config = dict(
    encoder_arch='convnext',
    model='contrastive image-text model',
    dataset='photos with spoken descriptions (Open Images, Localized Narratives)',
    train_examples=203450,
    image_size=64,
    crop_scale_min=0.5,
    horizontal_flip=True,
    tokenizer='word',
    vocab_size=4585,
    loss='softmax',
    embed_dim=128,
    encoder_isotropic=False,
    encoder_norm='layernorm',
    encoder_activation='swiglu',
    encoder_mlp_ratio=3,
    encoder_layer_scale_init=0.01,
    encoder_inner_norm=False,
    encoder_patch_size=[4, 4],
    encoder_conv_stem=True,
    encoder_depths=[2, 4, 2],
    encoder_widths=[80, 160, 320],
    encoder_kernel_size=5,
    text_encoder_causal=True,
    text_encoder_width=384,
    text_encoder_layers=8,
    text_encoder_norm='layernorm',
    text_encoder_norm_position='pre',
    text_encoder_activation='geglu',
    text_encoder_mlp_ratio=2.67,
    text_encoder_head_dim=64,
    text_encoder_fused_qkv=False,
    text_encoder_bias='all',
    text_encoder_qk_norm=False,
    text_encoder_parallel_block=False,
    text_encoder_inner_norm=False,
    text_encoder_positions='rope',
    init='trunc_normal_002',
    residual_init='none',
    optimizer='muon',
    muon_scale='original',
    lr=0.018,
    momentum=0.9,
    nesterov=True,
    orthogonalizer='newton_schulz_5',
    adamw_lr_other_params=0.001,
    cautious_weight_decay=True,
    steps=12600,
    batch_size=256,
    epochs=15.9,
    lr_schedule='linear',
    final_lr_fraction=0.1,
    warmup_steps=370,
    weight_decay=0.05,
    adamw_weight_decay_other_params=0,
)
Rows from block 5 of the image encoder of a small contrastive image-text model, named by matrix and row number. Rows with one number belong to one neuron. Each number is 128 + 24 x the weight over its row's rms, rounded and kept within 0 to 255. All counts start at 0. After the name is the row's rms in percent of the matrix's.
Before each neuron's rows are labels from the 100 images, of 14848, where the neuron reaches its largest size: "patch colour" is the nearest of a few named colours to the mean colour under the peak; "strongest on" is what is common among them. Only what is clearly more common there than usual is listed. The data: photos with spoken descriptions (Open Images, Localized Narratives). In brackets: how many of the 100, against the usual share in percent.
# gate: MLP gate (encoder.blocks.5.mlp.gate.weight, 480x160), inputs 0-159
# fc1: MLP up (encoder.blocks.5.mlp.fc1.weight, 480x160), inputs 0-159
# fc2: MLP down (encoder.blocks.5.mlp.fc2.weight, 160x480, transposed), outputs 0-159

patch colour: white (37 vs 6.1); pink (25 vs 9.3)
strongest on: text has "sky" (89 vs 24.6); text has "trees" (65 vs 27.1); text has "buildings" (40 vs 10.9); text has "poles" (31 vs 5.9)
gate.221 157 [ 83 159 133 141 132 160 187 116 160 130 114 119 174 192 172 103 135 114 128 158 133 144 110 141 127 121 116 110  98 119 126 131 138 151 102 102 118 158 150 150 161  71 128 117 111  96 147 114 139 135 143 101 142 136 113 143 125 107 109 144  72 125 118 151 121 130 156 107 126 108 182 157  83  98 113 126 125 132 107  80 137 151  94 143 146 127 144 140 157 106 102 111 136 105 118 156  79 143 163 135 163 119 166  95 168 132  91 125 123  84 118 131 120 140 118 129  99 115 148  87 128 106 149 125 154 127 149 111 136 135 159 136  78 129  95 134 134 118 108 106 149 164 143 129 141 123 131  98  99 173 150 109 119 159  89 121 133 118 113 172]
fc1.221 150 [141 106 111 115 142  99  99 117 138 124 137 132  69  94 113 119 119 125  86 142 139 158 105 171 170 106 136 136 135 146 129 118 129 124 109 115 116 140  87 153 135 163 127 140 100 144 142 142 137 136 108  98 118 130 102 109 141 160 158 135 201 133 121 131 133  92  95 155 185  85  99 140 164 123 132 134 104 117 146 156 163 115 157 106  89 135 157 127 131 148 105 140 118  88 140 119 132 120  50 102 121 103 175 134 166 108 141 148 117 159 158 132 125 155 112  99 159 129 133 128 111 108 149 122 133 144 152 121 137 133 136 135 114 113  88 142 137 115 137 157 151  98 135 167  87 100 121  84 140 146  83 147 106 108 188 104 153 136 127 142]
fc2.221 157 [120 160 140  98 125 120 120 133 152 158 105 118 146 158 129 115 115 143 102 142 120 110 119 128 122 123 135 109 148 136 119 128  98 108 135 131 129 145 159 123  93 124  98  71 148 175 152 119 142 101 140 139 168 148 165 141 121 128 131 138  93 116 151 125 123 125  84 135 178 100  95  85 146 100 133 120 101 165 106 113 133 121 151 115  65  97 110 113 161 143 131 123  97 113 109 159 126 138 131 119 143 136 125 119 168  67 125 162 102 104 129 149 126  84 156  74 145 138 142 153 164 132 151 131 111 130 158  60 129 190 114 162 141 143 126  89 143 144 146 142  90 172 132 166 115 156 111 147 147 149 164 139 109 156 146 132 128 125 148 166]

patch colour: white (40 vs 6.1)
strongest on: text has "trees" (83 vs 27.1); text has "sky" (81 vs 24.6); text has "grass" (34 vs 9.9); text has "plants" (30 vs 10)
gate.126 130 [143 145  93 155 146 114 113 146  65 153  97 136 153 180 103 125 187 124 140  85 127 158 124 149 121 146 127 128 135 138 164  78 117 156 147 108 149 154 116  99 113 110 129 140 118  96 153 148 129 129 131  84  62 133 176 133 195 177 112  95 125 105 114 129 141 146 163 120 130 121 114 109 112 148 126  98 127 149 141 115 130 109 119 128 124 113 137 141 163 126 140 133 118 121 166 120  99 119 151 129 161 149 140 167 120 157 116  78 119 112 145 120  70 118 155  92 155 134 158 122 135 124  96 126 116  91 164 107 109 133  96 149 162  87 126 119 103 119 152 108 130 105 115 125 137 160  72 114 115 144 138 109 143 128 143 124 123 122 164 114]
fc1.126 144 [142 171 100 122 133  66 109 146 138 135 145 169 103 194 142  72 151 134 128 138 132 124 135 167 111 136 140 135  72 127 126  88 116 122 170 120  86 158 112 113 128 125 136 156 140 113 129 127 144 136 143  73 123 100 137 116 203 122 109 108 145 126 129 120 132 127 161 132 107 106 122 151 130 115 144 173 133 107 141 129 131 130 118 134 108 121 159 171 157  82 145 159 133 121 123 104 176 110 115 165 121 139 139 128 118 139 105  73  81 105 145  75 111 143 105 123  88 130 128 154 168 145 134 114 137 121 155 124 121 129 143 140 129  79 117 134 143 155  97 108 113 119 128 139 141 169  97 130  98 108 148 171 136 129 102 136 131 108 136  93]
fc2.126 135 [116  95 113 127 124 123 180 130 151 117 116 122 138 117 104 114 114 129 137 107 153  86 109 120 139  74 105 169  90 148 134 106 161 152 143 140 127 150 136 142 145 143 141 177 127 112 121 169 131 148 166 110 123 161 128 145 103 110 115 141 143 127 102 122 144 137  74 109 108 137 112 111 140 128 141 121 137  97 110 168 150 152 101  72 185 128 118 145 145 182 121 118 134 107 149 134 149 133 131 105 130 146 146 146 139 149 137  92 173 138 139 123 125 158 177  76 143 118 179  80 145  89 130  93 117 142 187 155 108  97 117 115  93  66 147 136 135 121 128 153 131 161 162 162 110 138 115 126 120 120 103 124  97 116 125 122 160 131 113 144]

patch colour: white (59 vs 6.1)
strongest on: text has "sky" (80 vs 24.6); text has "trees" (73 vs 27.1); text has "grass" (33 vs 9.9); text has "plants" (32 vs 10)
gate.224 135 [ 96 103 104 124 156 125 150 130 116  94 143 119 114 147 131 116 103 107 132 125 159  89 150 187 131 158 113 154 123 108 144 127 161 178 120 118  93 136 138 120 113  98  97 143  92 136 138 143 126 112  86 131 117 123 155 137 143 134 121 119 138 122 109 105 131 114 170 169 157 124 113 161 126 145 135  95 150 128 161  94 103 149 175 113 135 127 139 103 145  97 166  74 162 178 135 149 135 114 186 122 111 125 113 149 145 136  51  82 142 121 138 120 134  99 139 123 109 111 137 121 134 149 154 155 132 128 107 110  99 139 149  92 138 120 112 154 142 154 137 101  81 158 158  93 112 107 108 105 189 120 141 154 143 103 142 112 147 116  87 114]
fc1.224 135 [162 155 139  85 142 136  97 158 168 140 159  59 137  86 133 104  98 142 101 138 118 125 163 107 137 142 118  72 149 137 107 149 129 142 125 186 138 136  98 110 156  86 142 146 131 139  94 151  81 177 122 127  84  85 136 150  99 126 175 159 170 133 121 111 121 133 119  98 133 113 119 120 158 101 159 112 119 148  80 134 160 116  97 101 118 106 129 162  92 151 125 129 149 109  78 126 126 122  81 125 141 140 137 113 130 129 132 162 144 153 141 128 126 116 128  90 114 111 141 133 135 139 127 123 149 138 116 158 119 137 121 110 112 132 149 106 144 138 142 170 143 141 101 159 135 133 185 150  85 130  93 154 115 122 139 115 162  94 142 122]
fc2.224 144 [136 132  82 164 122 112 185 167 150 139  86 145 157 134 113 145 130 148 136 129 131 125 171  99 155 157 155 107 189 177 127  98 121 141 142  90 126 100 143 170 130 129 128 113 123 165 115 134 148  64 119 140 154 110 114 122 139 145 176 113 131 152 121  97 116 103 163  89 110 136 120 136 118 107  95 119 103 100 109 148 134 113 130 101 137  81  99 159 138 121 105 106 167  94 174 116 145 105 142 137 174 119  91 129 116  95 142 142 159 112 158 138 141  83 120 118 166 111 157 169 127 122 117 103 153 167 121 143 126 151 126 150 147 133 118 103 127  96  85 121 112 103 119 118 137 132 125 100 133 129 166 127 127 145 104 143 161 115 133  89]

patch colour: black (54 vs 13.7)
strongest on: text has "man" (30 vs 12.2)
gate.104 127 [112 142 135 120 169 134 115 131 127 104 118 131 156 142 117 111 166  85  82 127 100 102 144 155 163 138 102 129 140 144 128 145 134 122 120 150 149 126 134 133 136 153 106 118 149 147 101 164 157 134 142  93 123 122 128  59 173 103 113 140 144 186 122 151 145 150 116 127 138 155 107  81 169 128 119 120 113  78 115 127 106 158 123  96 146 135 122 158  94  71 139  84 140 137 123 130 124 176 121 117 122  97 150 114 174 112 143 107 151 153 155 141 142 130 137  89  94  86 135 119 144 116 109 101  91 142 116 148 127 150  84 143 115  97  89 164 140 141 107 131  87 118 114 136  78 118 157 166 150 102 125 121 142 127 107 126 172 140 168 151]
fc1.104 120 [110 146 124 147 152 129 144 116 126 124 159 110 164 135 149 115 119 119 143 132 101 162 120 157 121  98 115 116 149 117 127 127 152 150 110 149  77 126 108 116 136 148 129 105  92 114  96 140  84 138 189 155 161 133 141 175 135  92 150 123 112  87 133 112 107 148 150 116 137 116 124 157 137 180 176 140 157 149 121 107  94  98 130 106 143 131 181 130 182 122 120 114  89  87  86  81 126 110 119 101 148 149 175 130 111 130 146 123  74 125 138 103 165 113 123 122 141 114 131 155 101 139 106 113 168 132 167 144 151 134 177 136  84 130 129 143 148 100 130 127 106 118  87 152 113 112 108 155 113 118  87 123 123 115 174 163 105 125 106 113]
fc2.104 117 [164 120 129 130 129  84 129 129 160 137 122  50 131 115 150 118 135  70  88 105 126  99 126 144  89 115 107 126  79 128 123  90 118 126 141 106 131 161 135 160 110 122 104 104 155 139 128 111 157 133 130 157 152  94 156  60 135  85 100 127 121 132 118  97 143 123 151 145 145 141 113 125  95 119 140 147 121 151 131 133 128  97 144 161 101 149 145 158 100 110 135 132 123 103 130 131 101 160  96  91 115 146  88 136 132 105 123 122 134 190 101 119 142 158 135 116 122 115 124 146 116 148 170  75 106 165 134 133 180 137 141  90 108 126 137  90 116 131 100 143 159 126 105 135 143 155 145 109  99 105 103 126 133 124 181 132 145 138 153 177]

patch colour: brown (62 vs 31.6)
strongest on: text has "trees" (67 vs 27.1); text has "sky" (54 vs 24.6); text has "grass" (52 vs 9.9); text has "plants" (29 vs 10)
gate.81 130 [124 134 117 154 125 128 120 146 157 136 117 153 153 107 155 119 133 113 161 136 123  87  88 127 158 110 115 136 127 136 125 131 105 116 119 185 131 114 123 127 124 112 129 147 179  85 128 161 128 155 114  91 135 132 115 101 109 130 203 135 101 124 108  94 104  82 162 141 139 120 135 113 148 148 158 134  94 159  82 136 111 153 115 160 153 112 117 102 158 124 159 152  91 129 158 138 108 163 100 169 121 191  89 130 117 154 105  63 102 114 137 141 118 113 116 119  86 191 156 166  99 122 117 143 111 123 102 115 154 155 151  91 166 122 100 136  97 152 124 144 127 104 109 112 118 136 113 124 114 141 121 115 122  84 152 129 139 153 139 127]
fc1.81 141 [129 105  86 130 150 128  89 176 129 147 107 149 137 118 117 139 145 188 130 147 138 109 133 145 118 143 122  86 134 104 138 114  96  99 115 114 139 161 122 140 118 126 165  95 165 162 140 125 136 163 123 150 120 141  89 122 146 140 194 107 134  81 147 141 128 121 163 147 192  89 149 118 133 152 120 110 138 133 109 143 139 133  83 116  88 115 109 101 138  60 154 125 138  82 137 129 129 142 128 129 152 125 133 112 136  93 131 115  96 119 146 134 163 129 107 116 122 166  82 118 157 147 125 117  83 115 103 100 121 160 129 112 118  84 104 160 130 111 140 125 107 113 120 123 204 126 101 180 116 112 135 135 115 132 158 105 144 133 138 155]
fc2.81 132 [107 132  80 160 142 150 122 142 137  81 102 125 104 139 147 142 112 131 143 117 113 132 126 131 130 145 130 165 128 151 120 125 158 118  87 146 130 116 139 151 109 135 132 141  81 150 136 136 152 107 111 129  94 137 121 121 139 154 130 183 141 120 140 119  91 179 112 129  95 108 129 116 145 157 130 151 115 133 121  98 132 153 107 126 145 167 128 115  56 105 165 110 173 122 170  93 139 122 132 139 167 103 153 168 136 148 106 104 129 136 153 120 120 159  86 132 136 146 102 136 145 119  66 149 127 162 160 133 146 141  99 143 135 136  91  76 143 115 132 116 127 179 148  81 179 133 143 104  89  91 160  84 122 132 161  99 154 148 119 117]

patch colour: black (91 vs 13.7)
strongest on: text has "dark" (26 vs 2)
gate.218 145 [114 197 131 145 121 120 127 135 183  97 156  95  97 115 166 153 137 115 135 163 117 114  97 126 164  88 108 155 112 142  63 141 121 146 114 132 122  76 128 156 163 123  94 149 136 137 129 119 125 121 111  72 146 111 129 115 144 127 106 115 131 208 127 110 133  82 131 136 140 130 133 114 154 137 135 132 107  89 106 165 110 102 123 119 164 116 136 115 106 116 133  91 114 130  90 132 180 141 124 109 114 147 133  96 130 115 142 117 155 137 122 124 135 146 115 176 124 129 132 144 117 124 104  94 163 146 102 141  97 127 115 151 174 124 154 106 131 132 154 167  94 129 110 132  92  72 148 126 122 169 167 146 126 129 136 163 146 135 105 141]
fc1.218 139 [149 154 117 133 143 136 112  91 167 102 118 126 118  99 138  72 142 146 143 135 126 126 135 136  92  34 150 126 170 122 129 156 143 125 131 139 106 132 106 129 109 133 121 144 143 114 133 128  95 112 150 130 134 127 168 159 156  88 131 102  77 145 176 157 125 108 146 111 137 118 117 147 102 167 111 126 143 105 165 146 134  72 131 117 113 142 145 160 125  87  98 100 120 146 103 148 165 172 108 142 142 136 116 133  76  99 131 136 119 181 115 133 135 108 125 115 147 118 124 127 122 177 145 133 143 110 118 143 112 121 124 135 133 137 136 120 134 129 134 138  37 147 120  97 149 134  97 166 127 186 162 137 112 146 125 146 123 109 111 104]
fc2.218 158 [130  95 122 110 144 109 123 158 157 144 137 153 149 144 140 126 112 118 128 134  85 146 119 137 122 146 116  82 134 140 106 149 139 118 115 171 127 162 109 160 116 136  93 165 127 118 121 132 179 124 128 131 105 117 128 108 160  60 132 179 121 145 131 104 101 110 134 155 130 173 124 133 122  53 133 166 107 181 161 120 135  98 113 137 134 132 126 162 149 118 110 133 169 114 125 115 148 144 136 108 127 126 120 169 138 126 161 168 115 126 124 109 113 133 157 115 150 107  93  85 119  94 148 107 140 129 194 151 134 123 148  85 118 106 110  97 124 135 125 168 154  87 109 137 150 109 142 119 139 149 146 143 136 127  99 199  92 121 120  85]

patch colour: white (46 vs 6.1)
strongest on: text has "sky" (86 vs 24.6); text has "trees" (78 vs 27.1); text has "grass" (32 vs 9.9); text has "buildings" (28 vs 10.9)
gate.360 008 [138 152 121 128 104 145 148 160 153 116  76 147 116 103 131 138 166  85 137  93 112 164 142 145  83 128 136 110 112 122 128 157 121 120 126 119 143 141 134  95 120 130 133 104 123 141 174  81  52 129 133  96 126 140 129 150 134 186 123 144 119  88 147 135 171 124 137 142 149 137 135 101 101 129 147 122 161 137 147 111  86 123 124 133 124 122 124 168 141 105 124 139 124 176  91 126 121 133 218 110 134 127 132 135 123 137 103  78 136 151 124 122  82 132 142 133 133 113 104  79 140 170 115 148 170 128 150 102 147 137 130 118 120 141 104 131 143  96 117 146 150 182 107  99 160 124 129 126 131 127  84 136 114 141  86 163 129 108 102  97]
fc1.360 008 [101  92 149 140 164 133 137 168 148 141 109  98  76 112  98 153 100 117 112 141 138 133 132 127 141 105 141 117 156 126 145 168 113 159 113 158 139 136 121 114 118 148  89 103 125 137 148 104 137 102 118 158 148 147 121 127 101 138 170 102 159 162 174 136  91 133 144 129 151 123 116 129 115 124  72 118 148 116 109 133 127 124 125 122  94 151 124 106 107 123 160 103 131 131 160 111 202 124  68 126 100 142 170 134 151 130 139 122 166 125 136 134 136 131 120 130 154 128 106 115 108 117 150 117 135 121  36 129 159 118  96  99 143 113 128 155 164 108 167  87 125 134 121 110 119 128 159 156 104  98 152 136  89 164 157 141  74 117 118 114]
fc2.360 007 [151 127 157 113 155 134 107 140 132 133 126 128 102 112 139 127 127 103 127 170 118 162 126 124 108 155 140 122 109  79 105 193 122 166 124 108 131 128 126 117 108 111 124 141 161 151 119 116 154 111 120 155 114 128 176 125 151 120 108 155 128 120 147 128  85 108 130 162 146 177 114 141 103 126 141 141 108 155 136 149  79 114 124 136  95 100 137 146 125 159 140 107 105 127  80 154  82 154  64 106 119 125 100 127 158 159  94 161 104 141 157 109 114  92  78 141 106 143 192 142 114 147 142 109 135 152  91  85 147 109 126 183 130 107 107 129 132 145 108 158  69 166 129 106 137 135  76 126 141 142 144 122 149 129 159 120 134 122 135 152]

patch colour: brown (61 vs 31.6)
strongest on: text has "trees" (84 vs 27.1); text has "water" (74 vs 8); text has "sky" (70 vs 24.6); text has "plants" (28 vs 10)
gate.379 157 [135 126 163 100 140 147  96 130 171 147 108 154  90 124 146 135 138 159 115 137 116 100  82  78 137 113 148 138 110 134 127 133  82 105 128 186 132 142 138 157 140 140 138 119 149 134 126 133 163 106 114 100 122 155 108 117  82 123 153 125 110 127 131  92 134 109 169 116 143 142 117 135 141  86 100 133  77  95  48 131 168 144 117 116 133 114 108 146 108 119 137 146 145 141 123 129  91 136 124 154 138  91  87 151 129 144 138 140 122 104 127 131 111 136 144 146 107 176 126 158  77 151 120 134 151 175 115 150 134 137 117  87 140 145 144 120  79 173 107 170 126 112 148 163 174 107  90 127 112 150 127 105 155 123 133 141 120 127 181 104]
fc1.379 163 [139 184 133 129 117 111 124 114 150 130 114 159 130 145 135  78 101 143 122 107 163 113  66 119  95 143 144 144 107 114 123 108  88 124 173 156 132 148 139 157 137 135 112 149 152 108 115 130 126 102 113 101 107 146 124  87  81 129 152 133  94 127  94 100 162 130 128 125 156 128 121  97 132 126  95 106  76 136  84 181 146 157 108 127 154  92 147 142  90 175 142 108 170 147 132 143  63 139 118 140 151  82 105 140 146 129  93 124 148 130 114 144 136 141 139 119 137 150 132 170 181 125 114 150 112 151 153  91  88 116 160 144 141 117 146 127 122 139 160 175 127 111 146 116 159 127 121  81 121 118 128 106 120 153 147 143 138 144 117 103]
fc2.379 163 [148 143 107 128  87 147 175 110 115 134 131 167 136 154 137 140  96 117 128 160 150 117 180 119 139  94 114 111 141 132 112 157 161  91 120  96 134  95 135  98 114  96 139 102 137 103 102 145 131 133 129 144  92 140 124 127 106 109 143 152 122  98 167 169 133 153  83 122 159 144  96 129 123 125 113 143 163 194  62 147  71 153 125 170 121 145 123 140 146 126 101 136 115  92 111 136 152 177 134 123 137 101  90 109 138 128 140 139 119 153 136 119 138 124 121 124 108 155 119 133  88 109 177 127 107 131 110 188 135 124 141  90 101  96 105 144 108  93 135 109 133 121 162 109 108 118 106 147  86 104 101 125 141 143 147 133 159 134 156  83]

patch colour: white (47 vs 6.1); pink (27 vs 9.3)
strongest on: text has "black" (26 vs 9.3)
gate.87 138 [146 121 130 138 114 105 140 137 137 165 106 124 168 120 122 118 137 129 111 132 160 105 171 167 138 115 155 158 135 126 120 136  91 137 119 128 132 149  95 120 114 141 120 150 159 150 158 170 148 155 132 121 169 143 146  95 120 139 116 116 114 119 157 136 183 129 139 134 105 138 143  77 120 147 132 148  97  88 132 127 106 107 136 103 155  93 143 201 121 155 122  58 150 112  55 122 113 107 120 137  82 139 123 134 138  93 168 116  79 128 138 129 137 136 109 144 107 141 121 125 112 129 154 126 166 127 121 170 124 137 128 118 125 137 114 112  45 136 141  94 144  83 131 114 118 159  88 138 127 177 113 120 112 123 103 127 122 118  97 162]
fc1.87 128 [123 177 134 125 115 113 121 113 153 145 135 100  91  95 132 101 127 121 158 139 113 147 141  90 159 160 102 106 129 157 176 120 107 119 141 110 157  91 111 118 111 152 155 151 156 120 109  90 138 122 150 132 106 123 160 145 149 130  97 148 133 154  99  99  86 124 140 144 114 108  87 128 107 100 125 143 120 152 110 153 142 132 159 122 108 168 133 146 146 122 172 160 108  79 114 120 137 105 135 126 173  81 143 134 180 127  94 123 143 132 175 150 140 103 147 149 108 117 110 129 107 121  97 138 131  90 122  70 173 114 119  90 129 132 135 140 159 144 103 161 120 192 152 123  93 154 173 135 135 104 121 113  89 122 145 176 108 124 134 128]
fc2.87 131 [130 113 117 136 138 124 136 141 132 158  78 158 138 135 108 148 162 135 120 134 107 154 115 131 116  98 193 105 116 120 184  87 148 126 148 138 116 114  92 139 126 130 100 122 109 131 118 161 152 141 116 137 125  87 131  96 112 163 141 118 103 130 148  88 142 120 146 122 145  97 121 130 111 128 169 149 118 103 122 159 139 158  64 122 179 133 131 127 136 168 128 176 124 151 148 107 109 112 157 128 153 153 137 139 112 170 123 137 133 168 134 203 139 136 152 153 163 103  97 142 143  83  93 136 142 145 129 137 134 108 174 133 107 149 111  91 144 109  95 142 115 157 166 155 101 146 117 107 111 158 113 159  92 167 106 143 125 102 123  98]

patch colour: white (44 vs 6.1)
strongest on: text has "water" (28 vs 8)
gate.15 131 [181 137 130 140 137 142 146 123 168 117 123 131 129 117 113 103 118 104 139 153 102 120 143 125 104 163 144 130 112 139 144 135 102 149 107 121 125 139 166 141 144 150 106 159 116 134 105 181  99 149 129 126 101 162 107 123 109 179 122 132  84 166 126 171 126 103 142 101 156 117 102 147  72 179 103 117 118 138 102  85 128 120 109  89 118  80 152 138 153 148 120  99  91 104  94 104 127  66 126 148 125 167 120  89 137 135 109 164 157 132 146 143 156 154 152 107 134 148 140 136 106 135 111 110 102 138  90 123 124 124 101 102 135 115 132 135 141 179 114 107 140 110 146 177 153  71 144 119 181 135 130 134 157 112 121  84 133 106 126 136]
fc1.15 127 [156 103 140 135 129 159 110 168 144 121 152 129 130  98 153  94 109 122 162 130  95 150 123 113 121 145  85 157 122 132 101 160 133 146  83 104 112 126 150 147 114 183 105 123 138 180 100 105  70 158 125 136 106 109 110  97 126  99 122 158  69 146 153 130 124  88 135 117 134 172 165 129 134 176  92 125 141 130 138 129 149 119 153  96  90 136 105 104 131 128 119 145  90 124 132 154 154 117 147 110 158 107  78  90 136 131 132 104 116 157 152 158 160 153 101 150 129 154 136 117 135 130 130 121 163 107 143  99 133  98 111 157 144 147 119 133 164 181 119 109 146 136 152 130 153 143 145 109 108 112 165  87  99 117 118  92 150  89 109 139]
fc2.15 134 [103 106 112 130 107  87 164 112 155  89 136 172 111 172 117 131 151  97 127 136 115 144 152 142 121 132 132 122 105 122 142 103 155 104 131 147 127 109 166 134 120 146 122 120 121 125 145 130 124 159 111 118 107 145 142 180 125 141 165 218 119 102 165 121 101 106 106 109  99 119 119  95 115  75 161  67 115 101 160 150 122 121 122 177 151 143 140 161 110  91  89  95 108 130 137 143 152  99 146 109 158  99 113 118  84 133 125 100 124 139 127  70  93 116 141 109 103 147 141 145 165 163 135 123 126 149 112 136 111 134 153 132 138 156 127 157 151 101 144 117 146 143 126 148 130 138 135 129  91 183 108 121 105 132 124 113 162 109  97 154]

patch colour: brown (64 vs 31.6)
strongest on: text has "trees" (72 vs 27.1); text has "grass" (66 vs 9.9); text has "sky" (61 vs 24.6); text has "ground" (39 vs 7.5)
gate.211 104 [124 151  99 137 122  93 137 151 135  98  47  93 162  94 145 124 118 125 127 178 109 142 145 127 112 157 136 108 149 116  68 111 139 115 130 146 118 133  90 128 184 136 143 138 113 144 128 126 119 146 107 148 149 153 110 101 186 136 164 160 139 138 132 116 141 111 157 103 146 124 120 130 131  92 113 151 121 158  98 128 110  82 116 129 121  88 113 137 130 103 128  89  84  99 176 120 125 135  98 114 156 104 103 131 146  82 136  77 124 168 121 143 115 180 126 152 128 193 112 116 177 150 120 134 133 132 109 141 142 128 104 126 135 127 149 117 133 122 152 110 136 120 126 150 126 138  99 118  80 169 148 147 141 157 112 142 140  96 142 158]
fc1.211 102 [153 128 145 142 114 125 119 170 146 104  83  90 158  88 143 124 104 100 113 140 104 158 133 119 144 152 130  86  88 135  96  91 133 151 161 146 103 111 106 109 149 160 123 114 116 131 102 143 146 125 142 117 173 114 119  77 152 122 167 111  77 130 124 120 150 118 146  95 106  94 148 110 133 104 102 115 155 156  96 155 127  65 122 115 128  87 142 108 146 101 141 132 147  93 181 127 130 130 108 118 134 124  99 120 114  96 160  78 162 198 117 138 126 164 127 155 144 145 156 136 135 152 128 126 120 138 136 167 132 159 145 137 156 119 100 145 119 149 165 105 134 148 121 146 133 100 108 111  81 171 137 156 117 138 122 124 131 121 170 151]
fc2.211 132 [140 102 130 136 122 189 135 107 129 144 141 139 139  61 103 131 138 108 152 127  86 109 128 140 122  95 174 153  68  93  99 153  91 132 117 125 132 120 148 139  97 107 140 125  97 120 145 129 120 119  86  82 124 130 136 140  98 128  91 193 121 171 155 117 110 154 118 159 114 110 129 145 143 178 128 126 120 108 111 136 162 144 133 183 157 163 154 121 118 114 118 130 136 117 120 125 147 136 122 119 116 128 123 140 100 110 130 100 115 104 136 113 118 122 117 136 119 158 109 131 129  69 102 150  97 180  97 116 158  71 143  64 139 151 102 111 151  97 112 149 155 129 122 147 141 154 152 103 130 104 164 112 126 147 120 113 114 122  96 153]

patch colour: brown (61 vs 31.6)
strongest on: text has "plants" (52 vs 10); text has "flowers" (41 vs 3.1); text has "grass" (26 vs 9.9)
gate.115 155 [150 124 117 112 136 111 196 140 149 138 107  60 153 150 137 117 138 139 133 114 124 136 124 125 107 123 119  97 109 121 145 112  99 123 131 139 149 163 155  91  85 192 132 142 143  79 100 126 171 138 114 127 105 139 197 132 121 132 167 140  98  99 152 133 114 112 117 130 130 150 117  87 180  96 109 135 125 154 120 133 171 162  95 133 149 138 125 120 187 132 150 133 122 138 154  82 117 139 120 126  97 109 109 147 125 106 123 125 118  81 117 158 125  86 162 126 152 157 131 117 118 131 162 130 149 134 126 167 118 122 139 132 125 144  73 105  67 139 170 121 107 123 118 122 121 144  90 102  94 129 152 141 126  92 121 138 147 121 146 122]
fc1.115 141 [122 136 134 147 144  96 144 119 158  93 135  78 158 142 117 141 102  78 117 171 118  78 167 147 135 106 135 159 132 115 117 150 148 141 125 159 143 127 107  71 129 157 137 147 136 133 148  97 104 163 145 135 159 133 175 172 140 143 134  75 111 119 141 148 120  63 142 133 129 125  99  62 150 145 133 152 137 123 163 128 139 104 157 148 140 101 112 115 125 111 106 122 110 124 130 142 137 100 154 131 178 110  73 118  97 109 117 113 112  98 126 132 126 164 161 154 166 142  78 132 108 112 149 136 113 173 116 175 142 108 134 130 134 151 117 106 139 110 177 117 134 127 114  95  93 134  99 120 107 125 130 125 160 116 158 117 145 105 108 130]
fc2.115 151 [148 111 117 174  45 151 122 131  86 138 138 150 150 144 109 153  98 106 110 138 100 156 140 145 114 136 149 123 113  81 141 174  68 124  90  97 128 185 184 119 103 157 121 128 115 185 149 147 172 124 111 135 137 108 125 141 108 123 105 131 148 107 132 106 123 156 159 151 159 126 105 126 163 148 140 116  99 137  91 131 135 107 111 152 139 152 132 125 100 141 117 116 138 115  88 145 162 120 148 134 100 113 140 106 122 163 129  85 123 109 122 106  83 107 130 135 118 128 153 100 138 127 156  92 136 144 139 125 152 114 180 100  97 123  96 120 121  71 164 164 140 123 136 133 104 128 126 111 152 121 145 122 126 145 159 131  93 108 117 117]

patch colour: white (42 vs 6.1); pink (29 vs 9.3)
strongest on: text has "sky" (66 vs 24.6); text has "trees" (57 vs 27.1)
gate.182 008 [133 121  94 158 136 173 142 113 163 104 119 149 200  99 122 119 115 113 125 121 107 117 128 128 142 120  79 111 136 124  72 131 127 154 131 145 125 137  67 110 143 123 140 153 140 130 122  74 104 121  93 109 129 131  98 130 146 112 114 131 169 152 128 122 112 153 140 119 103 145 129 105 122 141 144 130 123 135 127 144 140 168 143 116 122  98 148 151 167 102 110 111 143 147 115 107  86 135 182 132 176 145 126  91 154 170 134 143 110 110  27  96 141 115 144 148 124 127 150 115 126 180 138 129 128 147 196 107 109 128  67 111 141 139 119 101 139 124 126 120 135 123 128 120 117 152 132 164 129  94 153 140 126 115 144 101 144 145 108 137]
fc1.182 008 [130 169 119 113 135 111 118 137 106  98 152 117 107 150 148 175 123 139 122 157 154 121 131 162  87 111 191 119 130 107 100 122 131 106 132 125 113 129 177 110  94 135 120 104 123 126 135 153 150 146 153 143 150 133 138 138 104 144 140 117 125 113 128 131 103 124 137 121 161  96 141 140 134 131 129 129 151 115 155 138 125  79 107 101 138 145 112 116 119 129 149 113 135 103 128 119 171 107  57 113  96 137 118 137  98  95 127 113 157 123 203 138 112 178 115  81 141 124  83 130 133  58 119 150 156 126  73 171 194 111 188 132 127 125 132 162 130 118 138 144  96 137 129 141 148 100 134  79 133 137  93 132 127 131 141 109 115 126 144 124]
fc2.182 008 [109 123 114 116 143 144 156 133 156 150 144 134 145 156 135 124 133  92 190 141 118 107 155 135 118 138 116 101 142 107 135 149 135 145 141 149 120 158 151  75 144  98 150 104 115 157 140 126 148  71 119 150 126 121 149 124 111 167 158 150 171 145 107 145 127 173  92 144 181 117  80 196 122 103  97 141 168 125 156 151 133 129 124 108 155 103 129 115 118  83 170  89 133 153 131  99 138 146 113  62 118 160 127  93 142 124 121 146 117 132 145 145 113 119 124  96  94 109 120 134 145 111 132 143 119 124 111 158 118 143 134 136 134  85 113 127 116 104  95 173 120 160 164 118 128 122 102 124 121 136 167 129 150 132 147 133  85 100 108 184]